From a checkpoint of a small contrastive image-text model.
Training: adamw at rate 0.00085, 6600 steps, batches of 256.
Data: trained on photos of plants and fungi (iNaturalist), 45211 training examples, 37.4 epochs.
Rows from block 4 of the image encoder, named by matrix and row number. Each number is 128 + 32 x the weight over its row's rms, rounded and kept within 0 to 255. All counts start at 0. After the name is the row's rms in percent of the matrix's.
# dw0: depthwise 5x5 conv (encoder.blocks.4.dw.0.weight, 256x1x5x5), a 5x5 kernel
dw0.2 092 [145 154 151 134 115 164 129 120  70  86 138 124 122  82 148  76 109 109 147 167 101 127 142 191 195]
dw0.3 100 [145 125 117  77 109 160 165 145  79 101 122 162 156  92 145 157 183 157  84  95 142 154  90  78 110]
dw0.4 100 [107 108  99 140 119 122 112 115 180 165  90 130 163 226 168  84  92 125 122 124  95 112 120 105 135]
dw0.5 112 [101 123 123 153 103 120 136  96 139  90 157 125  67  84  82 155  84 113 114  93 121  50 116  98  99]
dw0.6 114 [116  68 148 130  60 134  65  79 121  64 112  94  74 125 146 113 120 117 124 121 131 149 131 151 145]
dw0.7 102 [158 166 132 123 121 100 142  79 119 157  60 129 114 137 209  86  95 102 122 157  97  86 120 116 139]
dw0.8 101 [149 180 142 117 146 119 134 190 180 176 104 143 151 215 141 111 101 137 155 118 118  86 125 128 122]
dw0.9 107 [113 118 127 112 166 112 129 114  99 173 101 100 106 121 169 111 133 148 177 237 126 140 122 149 161]
dw0.10 095 [160 158 172 162 191 137  82 130 141 156 115 100  81  94  84 143  95  88  95 102 164 120 108 104 113]
dw0.11 096 [ 99 117  84 111 146 131 167 152 126 150 116 172 129 120 172 106 154 140 153 202  84 108  92  77 170]
dw0.12 094 [137 116  74 129 149 107  93  79 114 120 119 108  87 111 113 139 143 132 178 143 158 182 175 200 154]
dw0.13 099 [138 154 173 140 130 129 128 177 136 105 144 135 170 117  92 133 160 187 109 126 149 182 215 137 144]
dw0.14 096 [ 88  94  97 134 160  93 103 104 109 102  79 136  89 104 119 156 160 151 129 153 178 201 161 157 121]
dw0.15 101 [120  69 100 128 102 141 109 102 128 165  99 100 122 178 217 120 108 138 142 184 109 103 139 127 157]
dw0.16 098 [169 137 105  96 129  85 116 129 155 124 119 119 151 214 172 136 142 136 162 152  80 107  94  84  87]
dw0.17 102 [ 95 102  99 137 157 127 114  78 105 169 182 163 119 114 117 174 199 165 150 130 118 150 121 139  75]
dw0.18 098 [127 123 163 150  99 118 140 198 151  80  76 119 191 146 107 103 108 147  79 112 108 101 123  80 138]
dw0.19 104 [ 97 119 118 116 130 127 145 135 148 166 142 145 180 187 184 144 159 148 180 193 143 133 145 180 150]
dw0.20 099 [117 143 107 149  77  90 119 106 150 131 109 154 102 110 179 125 131 124 108 168 131 129 207 147 205]
dw0.21 111 [ 94  87 113 137 173 147 132 159 191 219 131 109 163 155 147 138 136 140 118 132 139 171 168 115 137]
dw0.22 095 [109 156 165 158 104 149 188 187 146 122 147 144 148 116 101 176 148 104 109  80 155 129  93  77  91]
dw0.23 105 [162 134 157 152 180 142 109 124 114 130 139  88 114 121  97  85  70 109 135 145  82  77  75  73 115]
dw0.24 102 [110  98 176 139 206 104 145 191 142 155  99 142 110 130 151  64 140 116 120 152  77 123 111 113 129]
dw0.25 100 [100  90 102 136  71 121 103 113 169 148 123 134 102 179 141  97 108  95 146 186  99  93  76 142 172]
dw0.26 096 [ 66 119 100  98 126  80 100 101 107 133  89 105  87  95 131 102 114  95 125 189 124 152 155 141 189]
dw0.27 096 [161 124 119 115 122 170 122  90 101 141 185 103  81  93 136 214 139  77  95 108 137 108 103 119 131]
dw0.28 102 [ 74 126 134 130 143 153 201 158 116  89 152 170 121  94 100 135 143 126  71 100 172 148  90  90 135]
dw0.29 100 [172 126 147 172 175 217 149 166 175 174 156 148 132 136 138 130 135 111  83 135 143 127 125 100 139]
dw0.30 101 [107 131 126 117 120 111 117 132 107 101 115 159 125 138 124 162 177 206 194 141 146 169 189 173 143]
dw0.31 099 [100 116 137 156 210 132 135 147 166 205 112 122 121 116 131 114 108  68  96 115 176 155 131 120 142]
dw0.32 098 [112 139 157 120  88 120 137 169 147 108 161 173 172 117  73 144 182 123  99  82 129 149  77  82 104]
dw0.33 098 [181 162 131 144 141 182 148 115  82 101 107 144 122 116 136 185 201 151  95 110 126  98  94 110  95]
dw0.34 099 [111  99  88 120 136 165 140  86 102  89 154 187 170 174 143 111 145 149 165 143  94  77  79 119 116]
dw0.35 097 [152 214 164 132 152 114 125 109 139 129  91  87  89 115 167 139 125 111 134 197  89 118  99 153 148]
dw0.36 090 [117  93 114 127 180 106  92 122 126 184 108  92 112 102 190 135  94 118  49 139 111 123 125  87 116]
dw0.37 101 [164 129 145 114 113 175 184 171 108 114 103 125 176 122 161  65 113 143 107 157  78  84 131 121 167]
dw0.38 102 [225 208 136 162 114 146 116 128 152 108 164 112 128 135  96 100 100 102 130 164 119 117 126 133 104]
dw0.39 112 [139 130 123 121 103 139 133 125 106 110 150 186 124 132  91 150 248 167 151 140 107 154 134 115 118]
dw0.40 107 [149  93 101 107 122 124 113 110  85 125  63  89 104  76  82 121  50 108  92 118 138 136 119 100 117]
dw0.41 101 [157 112 101  82 122 165 135  87 144 160 163 111  63 106 162 191 136  96 126 164 167 113  88 125 127]
dw0.42 099 [119 106  97  87  93 156 149 222 131 155 107  96 147 113 161 104 125 145  94 123 141 112 175 132  79]
dw0.43 095 [159 170 179 180 121 132 151 140 152 148  56 112 135 149 138  84 102  95 114 122 100  82  83  96 127]
dw0.44 099 [178 158 152 142 121 186 155 131  94  89 102 110 139 124 157  98  78  95 119 156  82  83 108  80 151]
dw0.45 098 [101 100  95 139 138  92 111  64  88 113 108 106 134 132  89 161 126 152  95  79 180 144 189 119  97]
dw0.46 100 [119 144 128 148 192 185 151 126  99 134 178 132 123  75 104 130  96  89  94 104 109  88  84 133 172]
dw0.47 098 [176 168 191 153 143 146 143 152 165 173 146 137 135 149 150 170 142 140 168 175 154 135 142 172 175]
dw0.48 101 [125 144 134 124  86 139 130  93  96  93 206 161 128 119 103 203 180 143 150  93 133 124 105 160 142]
dw0.49 098 [119  98 103 107 114  89 104 107  93  86 124  59 153  92 184  84 111 174 152 169 103 146 140 111 135]
dw0.50 097 [129 118  83  69 157 184 186 170 125 137 116 108 121  77 141 105  90  92 102  84  96 116 135 145 135]
dw0.51 099 [117 121 114 110 106 126 158 129 136 118 225 151  93 119 141 189 154  69  96 115 163 164 130 139 119]
dw0.52 098 [127 170 200 167 156 117 155 194 160 142 107 144 173 166 137 108 128 139 174 123 115 156 131 171 117]
dw0.53 097 [186 184 158  98  77 141  96 121  99 100 119 131 158 126 101 113 109 183 103 129  97 106 183 114  94]
dw0.54 097 [114 108 121 148 159 117 121  97 120 127 112 128  64  71  75 152 183 127 120 120 131 191 182 156 103]
dw0.55 100 [147 108  78 139 119 158 178 101 127 121 159 185 101 115 107 139 212 124  97 111 115 187 136 126 115]
dw0.56 092 [107 131 123  72 109 167 194 195 166 164 137 100 128 148 132 122  76 104 110  90 101 113 107 134 100]
dw0.57 093 [123 117  85  85 121  85 108  94 113 153  98 116 118 113 160  97 120 117 162 203 125  76 118 130 194]
dw0.58 095 [188 119 107  98  81 177 119  94 109  68 178 113  96 102  78 160 106  99 139 115 118  99 124 126 148]
dw0.59 101 [188 143 159 134 152 170 141 119  87 113 156 146 144 141  65 161 129 157 148  72  75  93 133 138  94]
dw0.60 106 [167 114 115  98 120  99 112 119  62 108  69  92 119  57 100 112 111 110 113  85  97  91 102 114 134]
dw0.61 099 [153 134 143 136 133 128  69  84  88  76 183 167 165 147 130 129 133 109 124 130  78  82  79  94 135]
dw0.62 099 [185 168 141 114 145 122 148 162 135 111 135 126 171 127  85 114 113 183  92 109 110 136 216  94 135]
dw0.63 100 [ 96  64 165 201 121 131 103 135 140  71 128 131 172  95  95 101 129 161 100 129 122 124 182 125 121]
dw0.64 101 [150 130 113 124 177 111  74 102  98 141 215 203 148 115 118 135 175 140 137 122 126 119 113 145 150]
dw0.65 100 [110 117 115 103  92 114 100 110 112 147  99  98 161 151 186 115 132 189 175 204  91 139 140 113 152]
dw0.66 095 [129 138 112 130 157 158 118  73 101 131 172 148  83  84 142 178 160  95  98 154 192 148  90  95 132]
dw0.67 094 [118 102 130 129 170 122 115  99 117 164 136 122  97  77 147  89 100  79 103 162 166 156  99 131 212]
dw0.68 106 [113 133 139 104 144 118 148 179 108 133 133 165 225 138 177 141 168 186 113 126  90 142 143 142 121]
dw0.69 101 [ 98 119  99 125 123  93 138  89 121 106 106 103  81 102 106 101 110  82 114 127  89 103  74  71  62]
dw0.70 097 [ 85 139 114 106  83  66 113  95 126 147  69 113 118 167 177 146 114 118 130 201 146 144 106 103 117]
dw0.71 102 [101 119 140 125 123  93 134 152 139 135 104 116 186 153 105 116 151 201 203 126 135 144 168 183 100]
dw0.72 101 [164 167 128 112 146 131 117 108  76  90 146  84 117 129 182 191  98 103 137 162 123  92  75 118 166]
dw0.73 102 [154 149 137 139 118 145 155 165 132 118 183 219 183 148 190 144 137 157 142 158 111 113 123 128 110]
dw0.74 093 [107 134 123 168 174  88 112 102 198 201 124 150  89 106 118 166 166 131 100 106  98 109 123 116 106]
dw0.75 098 [129 173 130 168 108 103 184 223 160  87 117 159 135 133 106  87 131 125 121 101 119 148 100 103 116]
dw0.76 100 [107 100 132 133 103 107 135 150  98  96 114 147 173 154 103 126 150 201 168 116 105  94  84  69  82]
dw0.77 102 [132 107 122 113 135 148 117 141 144 116 139 117 191 163 121 141 131 224 185 125  86  98 134 175 155]
dw0.78 103 [154 137 131 110  95 124 123 125  97  96 150 155 127  84  93 203 140 125 123 126 231 129 119 111 127]
dw0.79 109 [126 120 120 113  90 112  69 109 136 134 100  78 103  76  93  61 103  94  97 105  70 124 124 145 113]
dw0.80 095 [ 98 109 107 118 147 123 104  89  99 184 131  95 103 145 187 137  87 137 163 172 127 138 162 201 110]
dw0.81 107 [142 125 112 128 131 128 110 142 146 129 107 125 174 165 145 139 126 227 191 140 133 142 187 176 136]
dw0.82 098 [114 113 143 129 127 108 124 161 172 177 105 128 140 203 195 108  88 116 115 153 122 115  82  77 110]
dw0.83 105 [154 131 127 108  84 182 162 145 120  82 150 143 118 103  87  82  69 142 130 130  78  71 137 151 158]
dw0.84 097 [ 68  99  86  83  79 125 118  82  93  91 101 111  87  99 104  96 124 123 119 103  87 116 102 105  91]
dw0.85 103 [192 134 104 151 137 129  84  81 117 109 113 123 121 109  52 152 136 124 109 100 166 141 183 165  91]
dw0.86 099 [ 97 126 166 168 205  81  88 136 162 179 109 113 127 161 164  94 137 109 152 111 107 140 100 147  99]
dw0.87 103 [164 137 155 146 126  95  57 100 123  81 129 126 157 179 155  88 120 147 126  87  64 140 164 155 125]
dw0.88 102 [164 147 101 103  81  99 130 137 140 139 149 124 149 229 171 103  95  77 106 122 103 127 132 141 107]
dw0.89 100 [106 106  84  95 119 135  97 138 140 171 147 111 171 192 219 141 136 152 149 161 114 107 125 109 117]
dw0.90 100 [118  85 161 158  96 103  80 153 132 122 110  67 157 119  84 115  85 163 114 109  83  92 182 134 116]
dw0.91 100 [ 95  93  67 118 124 160 137  90 125 115 146 160 124  87  96  84 160 150 114  84  85 176 170 116  95]
dw0.92 095 [101  86 121  96 105 147 133 100  97 107 127 144 116 104 111 121 164 184 168 172 136 166 175 196 163]
dw0.93 097 [143 194 171 146 180 162 164 169 132 148 136 150 149 162 150 114  95  86  80  96 163 141 122 103 109]
dw0.94 105 [136 153  95  86 118 164 132  76  74 134 148 124  75 105 143  78 104 125 106 149  54 115 136 131 164]
dw0.95 104 [180 189 154 154 142 181 185 131 122 135 118 135 131 134 156  99 123 117 137 115 109 107  68  69  91]
dw0.96 097 [127 108  94 142 137 108  94  72 117 147 134 113  96 159 221 145  79 107 138 153 172 146  93 112 134]
dw0.97 099 [ 90 156 161 113  68  97 165 178 163 104  88 110 151 148  96 119 102 130 174 146 121  92  81 107  98]
dw0.98 102 [160 144 147 150 100 178 154 128 102  78 157 155 100  99 117  79  98 113 118 173  52  95 109 124 138]
dw0.99 097 [ 98  87  81  84 132 101 124 103 115 106  96 128  73 134  82 120 168 141 199 127 127 157 142 180 136]
dw0.100 097 [102 136 126 165 138 106 128 124 152 167 114  68  94 139 212 110  65 108  99 146 157 113 154  97 137]
dw0.101 100 [203 134 132 114 111 138 110 109  95  74 122 107  95 105 109  85  74  91 142 125  66 119 107 161 109]
dw0.102 102 [158 100  99 167 152 111  74  56  95 111 106 132 133 137  70  91 130 157 164 163 131 148 156 162 141]
dw0.103 099 [129 153 164 182 174 103 148 141 139 138  93  66  87  82  98 133 100 101  69  94 127 148 131 101 121]
dw0.104 108 [ 61  68 122 151 126 108 109 109 104 109 118  94 106 103 131 119  84 112  80  57 139 106 110 109  89]
dw0.105 110 [172 123 123 102 110 135 137 122  86  97 134 149 103  55  76 164 147 106  57 125 150 136 116  76 126]
dw0.106 097 [116 126 189 121  93  89 122 125 155 148 128  83 111 101 152 141 129 131  55 163 175 124 173 119 183]
dw0.107 102 [176 160 167 121 141 196 181 186 158 164 154 142 164 147 144 150 132  98 111 120 132 108  84 121 102]
dw0.108 094 [162 153 150 163 180 135 107  93  87  99  97  89  72 139 154  94 146 134 189 146 110  87 100 143 141]
dw0.109 104 [145 131 182 150 165 128 165 225 147 135 110 131 185 172 161 132 115 127 155 149 129  99 122 129 106]
dw0.110 105 [ 79 110  78 100 141 107 132  92 134 171 121 143 132 131 151 121 217 156 125 138 120 202 142 115 116]
dw0.111 103 [ 69 124  98 144 177  92  98  90  88 151  81 112  72  82 116 113 123  76 127  98 122 145 128 151 119]
dw0.112 090 [126 110  99  90 100 137 151 107  84 109 194 185 145 108 122 202 157 146 140 133  97 101  86 126 146]
dw0.113 110 [ 99  78 113 124 119 128 137 186 196 190 136 164 182 189 163 120 132 134 116 121 135 135 142 115 138]
dw0.114 099 [133 116 123 197 168 112 150 122 171 202  89 120 109 152 177  78 109 127 135 120  93 102 120 109 100]
dw0.115 096 [143 123 117 175 161 147  72  95 118 143 179 134  89  87 122 164 155  81  83 121 144 167 141 131 183]
dw0.116 097 [ 92 112  85  82 179 115 124 109 104 148 140 111 107 147 199 148 161 152 154 183 170 159 146 150 149]
dw0.117 097 [156 114  75 106 168 139 115  89 107 118  92 133 106 122 123  89 152 109 174 147 142 142 142 206 191]
dw0.118 104 [ 87 111 107 150 152 104 150 130 101  99 130 174 159 106 125 132 180 204 198 130  88 124 128 152 147]
dw0.119 099 [105 125 188 146 132 156 131 214 137 104  96 110 158 137  83 108  77  91  88  95 142 132 133 130 149]
dw0.120 102 [101 117 161 156 116  95  94 141 135 150  63 108  77  76 160  83 113  90  92 161 122 116 117 127 176]
dw0.121 102 [141  64  91  99 107  98  95 101 116 133  74 116 112 146 145  80 136 177 194 175 126 121 110 130 135]
dw0.122 103 [124  68  96 101 138 106 100  91 119  90 116 196 178 141 104 142 200 161 144 123 120  98 131 133 136]
dw0.123 106 [ 85  94  74  92 113 108 147 134 140 103 110 159 130 168 150 109 153 155 169 109  78 101 110  92  60]
dw0.124 112 [133 163 109  90  44 116 118  96 131  75 106 102  77 101  86 135 111 115 128 122 157 127 138 159 179]
dw0.125 098 [158 196 157 182 140  83 154 121 144  81  96 123 114  89  78 116 128 113  74 105 118 101 148 135 153]
dw0.126 097 [150 138 206 172 111 143 137 158 123 106 124  84 114 139 112 127  86  82 105 107 199 130 112  83 147]
dw0.127 100 [180 151 128 107 121 173 124  81  89 103 165 107  70 105 118 141 118 101 115 118  67 105 108 184 155]
dw0.128 101 [ 84  97 128 154 140 137 157 117 146 129  92  92  80  97  66 111 104 111 101  95  89  89  87  88  88]
dw0.129 099 [177 219 167 154 133 163 172 116  91  85 137 103 113 124 121  99 112 153 165 121 112 107 123  94 118]
dw0.130 101 [ 84 106  82 137 153 104 118 133 174 187 145 132 156 166 156 134 132 127 112  97 126 128  92  90  46]
dw0.131 105 [219 162 122  96  94 129 139 122 112 139 191 198 123 112 104 124 148 106 118  98 161 139 118 147 117]
dw0.132 102 [107 123 150 155 151 124 122 120 212 137  86 109 117 198 142  95  99 117 176 150 111  92 144 156 166]
dw0.133 089 [ 96  88 124 168 179  95  97  99 151 212  91 106 109 120 163 109 110  85 122 153 129 112  97 131 148]
dw0.134 108 [130 128 111 139 141 119 109  79 124 210 116 136 107 131 225 102 122 121 132 175  97 125 116 140 161]
dw0.135 089 [189 190 185 131  95 154 154 107  80 128 141  86  85  82 115 132 125 116 129 117 103 128  82 110 124]
dw0.136 105 [113 138 133 101  89 105 144 152 133 107 145 199 204 152 124 125 158 183 193 148 101 141 129 125 128]
dw0.137 098 [171 151 122 105 140 160  90  70 118 133  94  86 105 137 159 109 120 158 182 159 108 170 184 154  98]
dw0.138 100 [152 131 105 140 174 145  97  94 117 194 154 159 188 163 136 193 166 139 138 134 129 117 137 176 106]
dw0.139 106 [129 107 116 103 100 117 145 117 150 141 116 140 169 186 173 109 116 172 229 132 132 151 167 134 112]
dw0.140 101 [119 111  91 179 131  91 112 148 194 153 115 116 105 154 157 174 153 140 195 173 120 156 148 140 162]
dw0.141 095 [197 192 155  87 129 105 152 120  90 125 117 135  94 142 133 117 122 117 172 169  76 111 107 143 179]
dw0.142 100 [ 69  77 132 130 173 127  84 140  86 105 100 109 114  93 120 112 135  99 129  76 193 135 155 125 167]
dw0.143 097 [150 145 154 143 186 114 126 169 150 149 123  97 111 117 107 150 124 111 151 112 200 218 136 159 136]
dw0.144 095 [124 123 107  91 110  91 109 109  90 112  95 114  71 110 142 125 160 122 154 178 137 174 162 192 182]
dw0.145 098 [160 156 160 108 118 180 169 171 132 116 150 126 109  71  81 111 107  88  87 109 112 128  57 128 132]
dw0.146 100 [140 133 136 133 158 120 101 146 153 179  76 108 102 129 223  83 124 120 126 190 110 122 111 125 156]
dw0.147 099 [ 81  97 141 129  83 108 113 177 149 156 145 127 143 166 168  86  77 105 176 170  91 110 104 107  99]
dw0.148 098 [ 92 145 104 110 108 110 116  89 103 115 170 153 147 150  98 223 185 129 121  84 147 130 108 124  99]
dw0.149 101 [190 135 105 133 128 165  81  99 101  91 137 103 124 120  77 124 158 121 114  69 109 189 158 148  94]
dw0.150 096 [116 113 136 134 134 169 127  94 114  95 196 158  92 133  94 187 149 110 106  86 177 124  87 105  85]
dw0.151 099 [137 119 121 109 141 121 141 147 115 131  84 143 185 203 172  97 116 129 110 130 112  74  82  65 106]
dw0.152 098 [137 105 151 119  87 132 129 198 142 135 153 156 190 170 170 180 154 178 146 176 126 136 125 121 135]
dw0.153 098 [114 106 121 119 104 138 146 141 117 111 173 163 178 163 119 145 173 177 148 112 162 190 172 180 162]
dw0.154 106 [ 88 111  86  90  93 140 144 131 145 117 103 131 121 111 144 114 149 168 125 124 153 214 201 163 147]
dw0.155 102 [126 127 108  98 109 100 131 149 177 128  93 152 169 231 162 117 144 148 176 159 123 145 141 144 137]
dw0.156 114 [126 131 135 120 122 106 127 138 114 125 123 123 120 107 126 151 182 240 175 182 144 175 145 118 141]
dw0.157 096 [114 109 107 142 146  73  93 145 183 157  75 127 183 182 140  96 145 176 113  89 126 157 149 127 141]
dw0.158 096 [ 91 136 125 155 216 102 141 142 136 175  90 105 150 139 146 105  88  93 100 124  90  80  97 121 104]
dw0.159 098 [122 105  74  72 101 144 161 132 130 121 110 163 165 194 158  86 125  95 163 136 125 113  78 102  94]
dw0.160 100 [143 159 153 162 105 110 125 164 146 108 103 117 153 187 157  65 108 103 163 143  64 104  99 175 135]
dw0.161 101 [103 124 129  92 115 110 160 125 138 164 132 150 199 183 153 102 139 194 182 156 109 107 146 161 151]
dw0.162 097 [189 168 146 176 129 166 123  94 156 128 179  97  73 111  93 114 108  98 104  95 123  95 119 119  87]
dw0.163 095 [162 133 115  94  86 115 113  99 128 139  92 111 181 191 173  93 102 163 158 133 131 128 141  75  76]
dw0.164 100 [153 152 104 157 150 122 123 109 148 163 120  97 103 105 115  77  91 116  88  97  63  99  74 103  75]
dw0.165 107 [118 127 114 133 110 131 155 133 158 136 125 181 138 156 119 120 172 157 124  96 165 215 200 166 137]
dw0.166 112 [154 165 127 125 113  95 123 104  63  37  93 128 117  83 110  92 113 126 102  82 115 142 138 117 108]
dw0.167 095 [140 134 117  88  90 171 195 151 119 104 107 149 176 169 140  91  81 128 157 167 127 106  84  95 141]
dw0.168 099 [171 139 168  90 104 154 109 162 115 114  72  88 134 106 144 107  82 104 148 176 121  88  89 108 178]
dw0.169 095 [ 86 108 122 131 150 101 134 170 202 215 149 145 144 136  92  99 105 135 109 102 114 102 143 105  97]
dw0.170 098 [ 94  74 130 186 100 100 119 156 180  95  94 111 162 168 103 156 131 149 160 102 160 142 164 119  89]
dw0.171 092 [107 101 128 197 198 100 102 106 138 137  96  88  97 177 188 118 135 107 120 156 135 146 121  95 132]
dw0.172 098 [158 121  87  92 111 127 120 108 122  98 124 167 143 106  95 111 158 214 150 113 109 115 179 186 156]
dw0.173 099 [ 83  86 132 130  80 128 177 179 147 106 165 172 151  85 103 164 142 121  78  94 115 114 106  95 134]
dw0.174 104 [107 162 180 134 130 116 177 205 142 126 137 138 157 129 130 147 154 129 135 129  66  95  81  94  82]
dw0.175 105 [133 140 112  74  71 173 148 154 120 123 162 136 144 152 167 117  96 123 108 135  69 104  84  88  73]
dw0.176 101 [166 154 138 199 202 149 147 143 142 178 104 163 168 142 132 103 127 105  96 108 132 123 118 101  82]
dw0.177 109 [ 99 146 127 110 107 103 126 140 136 120 140 172 140 111 118 179 233 160 106 106 156 160 167 120  93]
dw0.178 099 [149 175 210 133 137 119 124 162 153  79 125  94 124 182 119 118  97  91 158 128 108  92  91 118  94]
dw0.179 099 [127 149 101  84 162 157 150 113  86 153 205 149  94 124 130 184 120  94 103 100 183 115 117 133 103]
dw0.180 104 [109 145 122 170 173 140 160 137 173 172 135 223 172 147 111 128 182 136 109 121 105 128 125 109 119]
dw0.181 103 [107 113 142 120 172 118 118 126 118 175 119 150 133 145 130 137 177 202 151 108 112 171 215 155 132]
dw0.182 097 [173 190 165 149 136 134 162 121 112 138 124  97 107  85 122  68 105  91 117 106  85 178 147 175 124]
dw0.183 101 [ 85 139 143 141 100  95 120 106  92 116 155 130 120 127  96 127 132 119 141 126 152 231 169 193 116]
dw0.184 097 [151 166 143 142 151 184 159 133 120 138 207 167 142 154 108 152 104  98 115  84 105 116  95  93  81]
dw0.185 094 [158 108  81 110 113 108 105 100 116 102  84  92 178 138 109 106 167 192 125  93 132 145 148 129 197]
dw0.186 103 [120  86  79  64 134 117  94 102  78 148 125  98 100 125 156 112 102  85 113 147  87 110  74 151 161]
dw0.187 099 [145 112  90  82 139 152 137  92  80 123 120 114 101 112 127 121 129 146 132 152 154 174 187 191 196]
dw0.188 096 [166 140 117 117 130 139 168 125  99  90 166 209 153 126  70 173 178 116 114 109 143 142  95 102 109]
dw0.189 093 [183 144 141 152 162 174 110 109 154 182 117  59  79 128 131 108  92 102 105 124 176 122 114 143 162]
dw0.190 098 [163 115 103  95 101 122 117 116 102 105 103 116 116 111  85 166 209 180 140 147 176 168 173 131 126]
dw0.191 107 [122 150 111 116 114  96 127  91  95 128 107  74  89  69 121 131  70  79 112 121  88  60 133 142 117]
dw0.192 098 [129  99 122 118 172 124 114 113 116 166  89  95 140 183 195 114 130  94 136 167 136 171  76  89  91]
dw0.193 097 [103  93 109 168  98  99 115 116  95 121  90  99 102  57  69 108 109 107 111 114  90 107 108 115  73]
dw0.194 098 [161 104 113  97 126 121  97  95  71 114 117 115 103 107  84 185 144 132 126  93 182 173 167 179 132]
dw0.195 100 [177 167 105  90 115 167 149 132  99 104 173 199 175  89 120 149 188 155 132 128 130 147 129 136 128]
dw0.196 098 [100  97 143 162 137  99  81 126 139 190  93  90 152 148 197  90  73 114 124 142 112 112 105 153 148]
dw0.197 097 [125 121  76  73 131 175 153 119 156 132 168 133 156 194 156 119 109 157 156 167 126  79 100  89 120]
dw0.198 096 [119 104 111  90 129  91  81 119 116 115  91  87 110 101  73 125 143 160 124 113 117 175 211 166 131]
dw0.199 093 [123 148 128 110 124 110 208 168  86 138 132 177 182 112 148 101  84 123 100 125 108  98 135  81  88]
dw0.200 106 [124  89 105  67 100 123  66  93  83  82 154 130 127 130  90 149 130  94 108  88 131  88 122  81 111]
dw0.201 096 [101  84 119 122  85 130 119 121 122 123 117 140  79 115  89 121 106 101 138  61 197 175 138 117  71]
dw0.202 100 [104 114  96 109 115 106 126 142 186 163  93 136 172 194 119 147 177 146  97  74 132 141  97 100  92]
dw0.203 108 [117 128 201 152 158 128 184 211 155 117 135 152 181 166 111 149 116 114 119 123 144 146 121 146 155]
dw0.204 108 [ 76 113 116 127 159  77 114 119  76 164  71 104 121  84  96 101 153 153 144 130  80 167 150 160 143]
dw0.205 101 [140 102 121 166 113 131 108 139 133 140 152 121 135 177 179 137 131 191 185 143 175 166 159 190 155]
dw0.206 097 [135  67 106  77 123 129 104 136 116 140 128 157 175 152 150 125 166 178 204 164 117 165 161 133 127]
dw0.207 098 [ 94 116 153 119 103 142 120 100  90 101 146 122 106 106 127 153 190 185 192 171 117 146 161 179 153]
dw0.208 101 [ 99 110 113  75  74 155 145 168 151 164  85 116 118 143 165 105 113 102  87  91 187 136 145  97  95]
dw0.209 103 [134 124 163 114  78 197 139 138 102  90 191 143 149 118 100 137 156  96  73  97 149 153 154 117  93]
dw0.210 100 [125 140 128  89  88 150 176 174 203 152 156 142 145 180 122 172 119 107 133 115 103  81  99 112 106]
dw0.211 099 [169 148 130 121  97 121 147 148 170  83  60  88 114 122  95 104 128 117 122  85 182 180 161 159 115]
dw0.212 100 [142 153 144 113  76 119 131 144  98  83 137 146 142 112 138  82  97 139 171 152  74  88 111 196 177]
dw0.213 099 [110 126 148 115 143  84 104 127 174 181  88 106 106 153 164 120 129  86 120 135 106  77  81  85  69]
dw0.214 100 [ 74  81 107 166 135 108  74 130 175 169 106 110 127 163 186 130  91 120 151 157  95  91 102 134 118]
dw0.215 103 [121 146 128 128  77 155 153 119 123  90 138 120 102 101 153 124  87 129 153 239 145  99 117 130 168]
dw0.216 101 [ 80 131 131 184 100  89 164 134 204 119 136 131 121 164  85  72 126 128 135 125  99 100  88 114 100]
dw0.217 102 [117 156 170 143 103 123 181 191 161 108 170 177 183 180 150 124 130 142 152 154 128 128 104 120  92]
dw0.218 101 [116 110  63 122 168 101 109  93 140 156 120 140  86 139 161 149 147  68 142 135 175 187  84 108 118]
dw0.219 100 [126 165 150 185 133 109 131 196 193 125 131 144 171 161 107 136 173 159 147 115 134 182 103 106 119]
dw0.220 097 [117 101 120 155 188 147  84  98 119 164 155  91  54 129 167 168 106  89 121 156 164 152 113 129 137]
dw0.221 103 [ 99  76  78  89  86  88 116 133 141  90 129  94 111 109  64 118  89 101 133 129  97  79 103 113 149]
dw0.222 100 [118 151 128 130 102 160 215 152 131  90 134 162 121  87 111 113 138 129 131 139  91  64  96  94  79]
dw0.223 093 [ 90  77  84  89  97 111 113 133 117 127 130  99 142 126 150 116 104 113 150 139 188 197 189 144 158]
dw0.224 099 [106  93 120  97 107 161 126  98 121 112 147 124 104 103  99 143 217 192 188 157 102 125 118 142 126]
dw0.225 097 [122 139 148 151 172 147 159 161 160 219 121 148 117 108 174 186 165 164 123 127 149 146 129 124 157]
dw0.226 099 [117 100  95  96 119 146 122 169 164 151  82  99 155 127 132 122 124 184 163 102 100  91  77  89  68]
dw0.227 099 [133  94  93  86 108 101  71 100 122 145  78 120  84 133 126 104  61  79 118 103 128  97 122  88 104]
dw0.228 102 [186 147 109  91 118 235 149 119 107 146 168 140  95  84 139 130 143  97 125 136 130 125 100 110 121]
dw0.229 097 [161 103 106  93 191 132  54 105 122 191  97  90 111 116 155 122 118 102 117 149 171 125 132 104 157]
dw0.230 107 [120 150 160 146 155 158 167 219 182 187 139 132 161 122 138 165 153 153 114 136 124 119 121 102 157]
dw0.231 097 [126 176 180 184 154 116 143 168 165 166 110  88 100  95 113  92 113 103  88  82 122 151 121  94 113]
dw0.232 096 [ 83  90  94 133 137 110 109 138 126 124 122 137 207 210 131 129 164 145 139 108 150 121  94  90  86]
dw0.233 099 [136 125 117 128 150  90 128 178 141 114 132 129 223 166  78 112 119 184 162  91 106 114 132 104 110]
dw0.234 097 [ 79 110  72  89  94 147 147 113  90 118 134 128 113 133 115 168 178 193 160 158 132 158 166 121 166]
dw0.235 097 [127 102  99 108  71 115 125 145 121  97  92 181 155 136  99 122 213 169 123  81 119 160 132 102 111]
dw0.236 097 [107  92  80  78 111 127 102 111  93 149 187 128 135 109 188 140 142 131  95 137 172 171 163 143 172]
dw0.237 102 [139 133 128  77 140 164 150 141 129 222 116 118 133 101 188  84  91  92 131 121 105  90 104 137 132]
dw0.238 102 [123  80 103 154 141 162  71  64 141 125 163 100  94 146 189 139 127 104 127 155 131 173 171 148 118]
dw0.239 095 [105 131  88 118 119  96 109 103 120 118 121  99  98  89  84 136  96 110 108 116 124  90  46  71  78]
dw0.240 101 [100  81  87  89  91  83 106  96 104 127  95 117  98  74  80 124 122 117 103 130 132 141 176 170 167]
dw0.241 094 [ 91 137  94 168 111  87 120  68 181 144 115 128  91 190 114  95 136 109 139  98 113 117 127 172  82]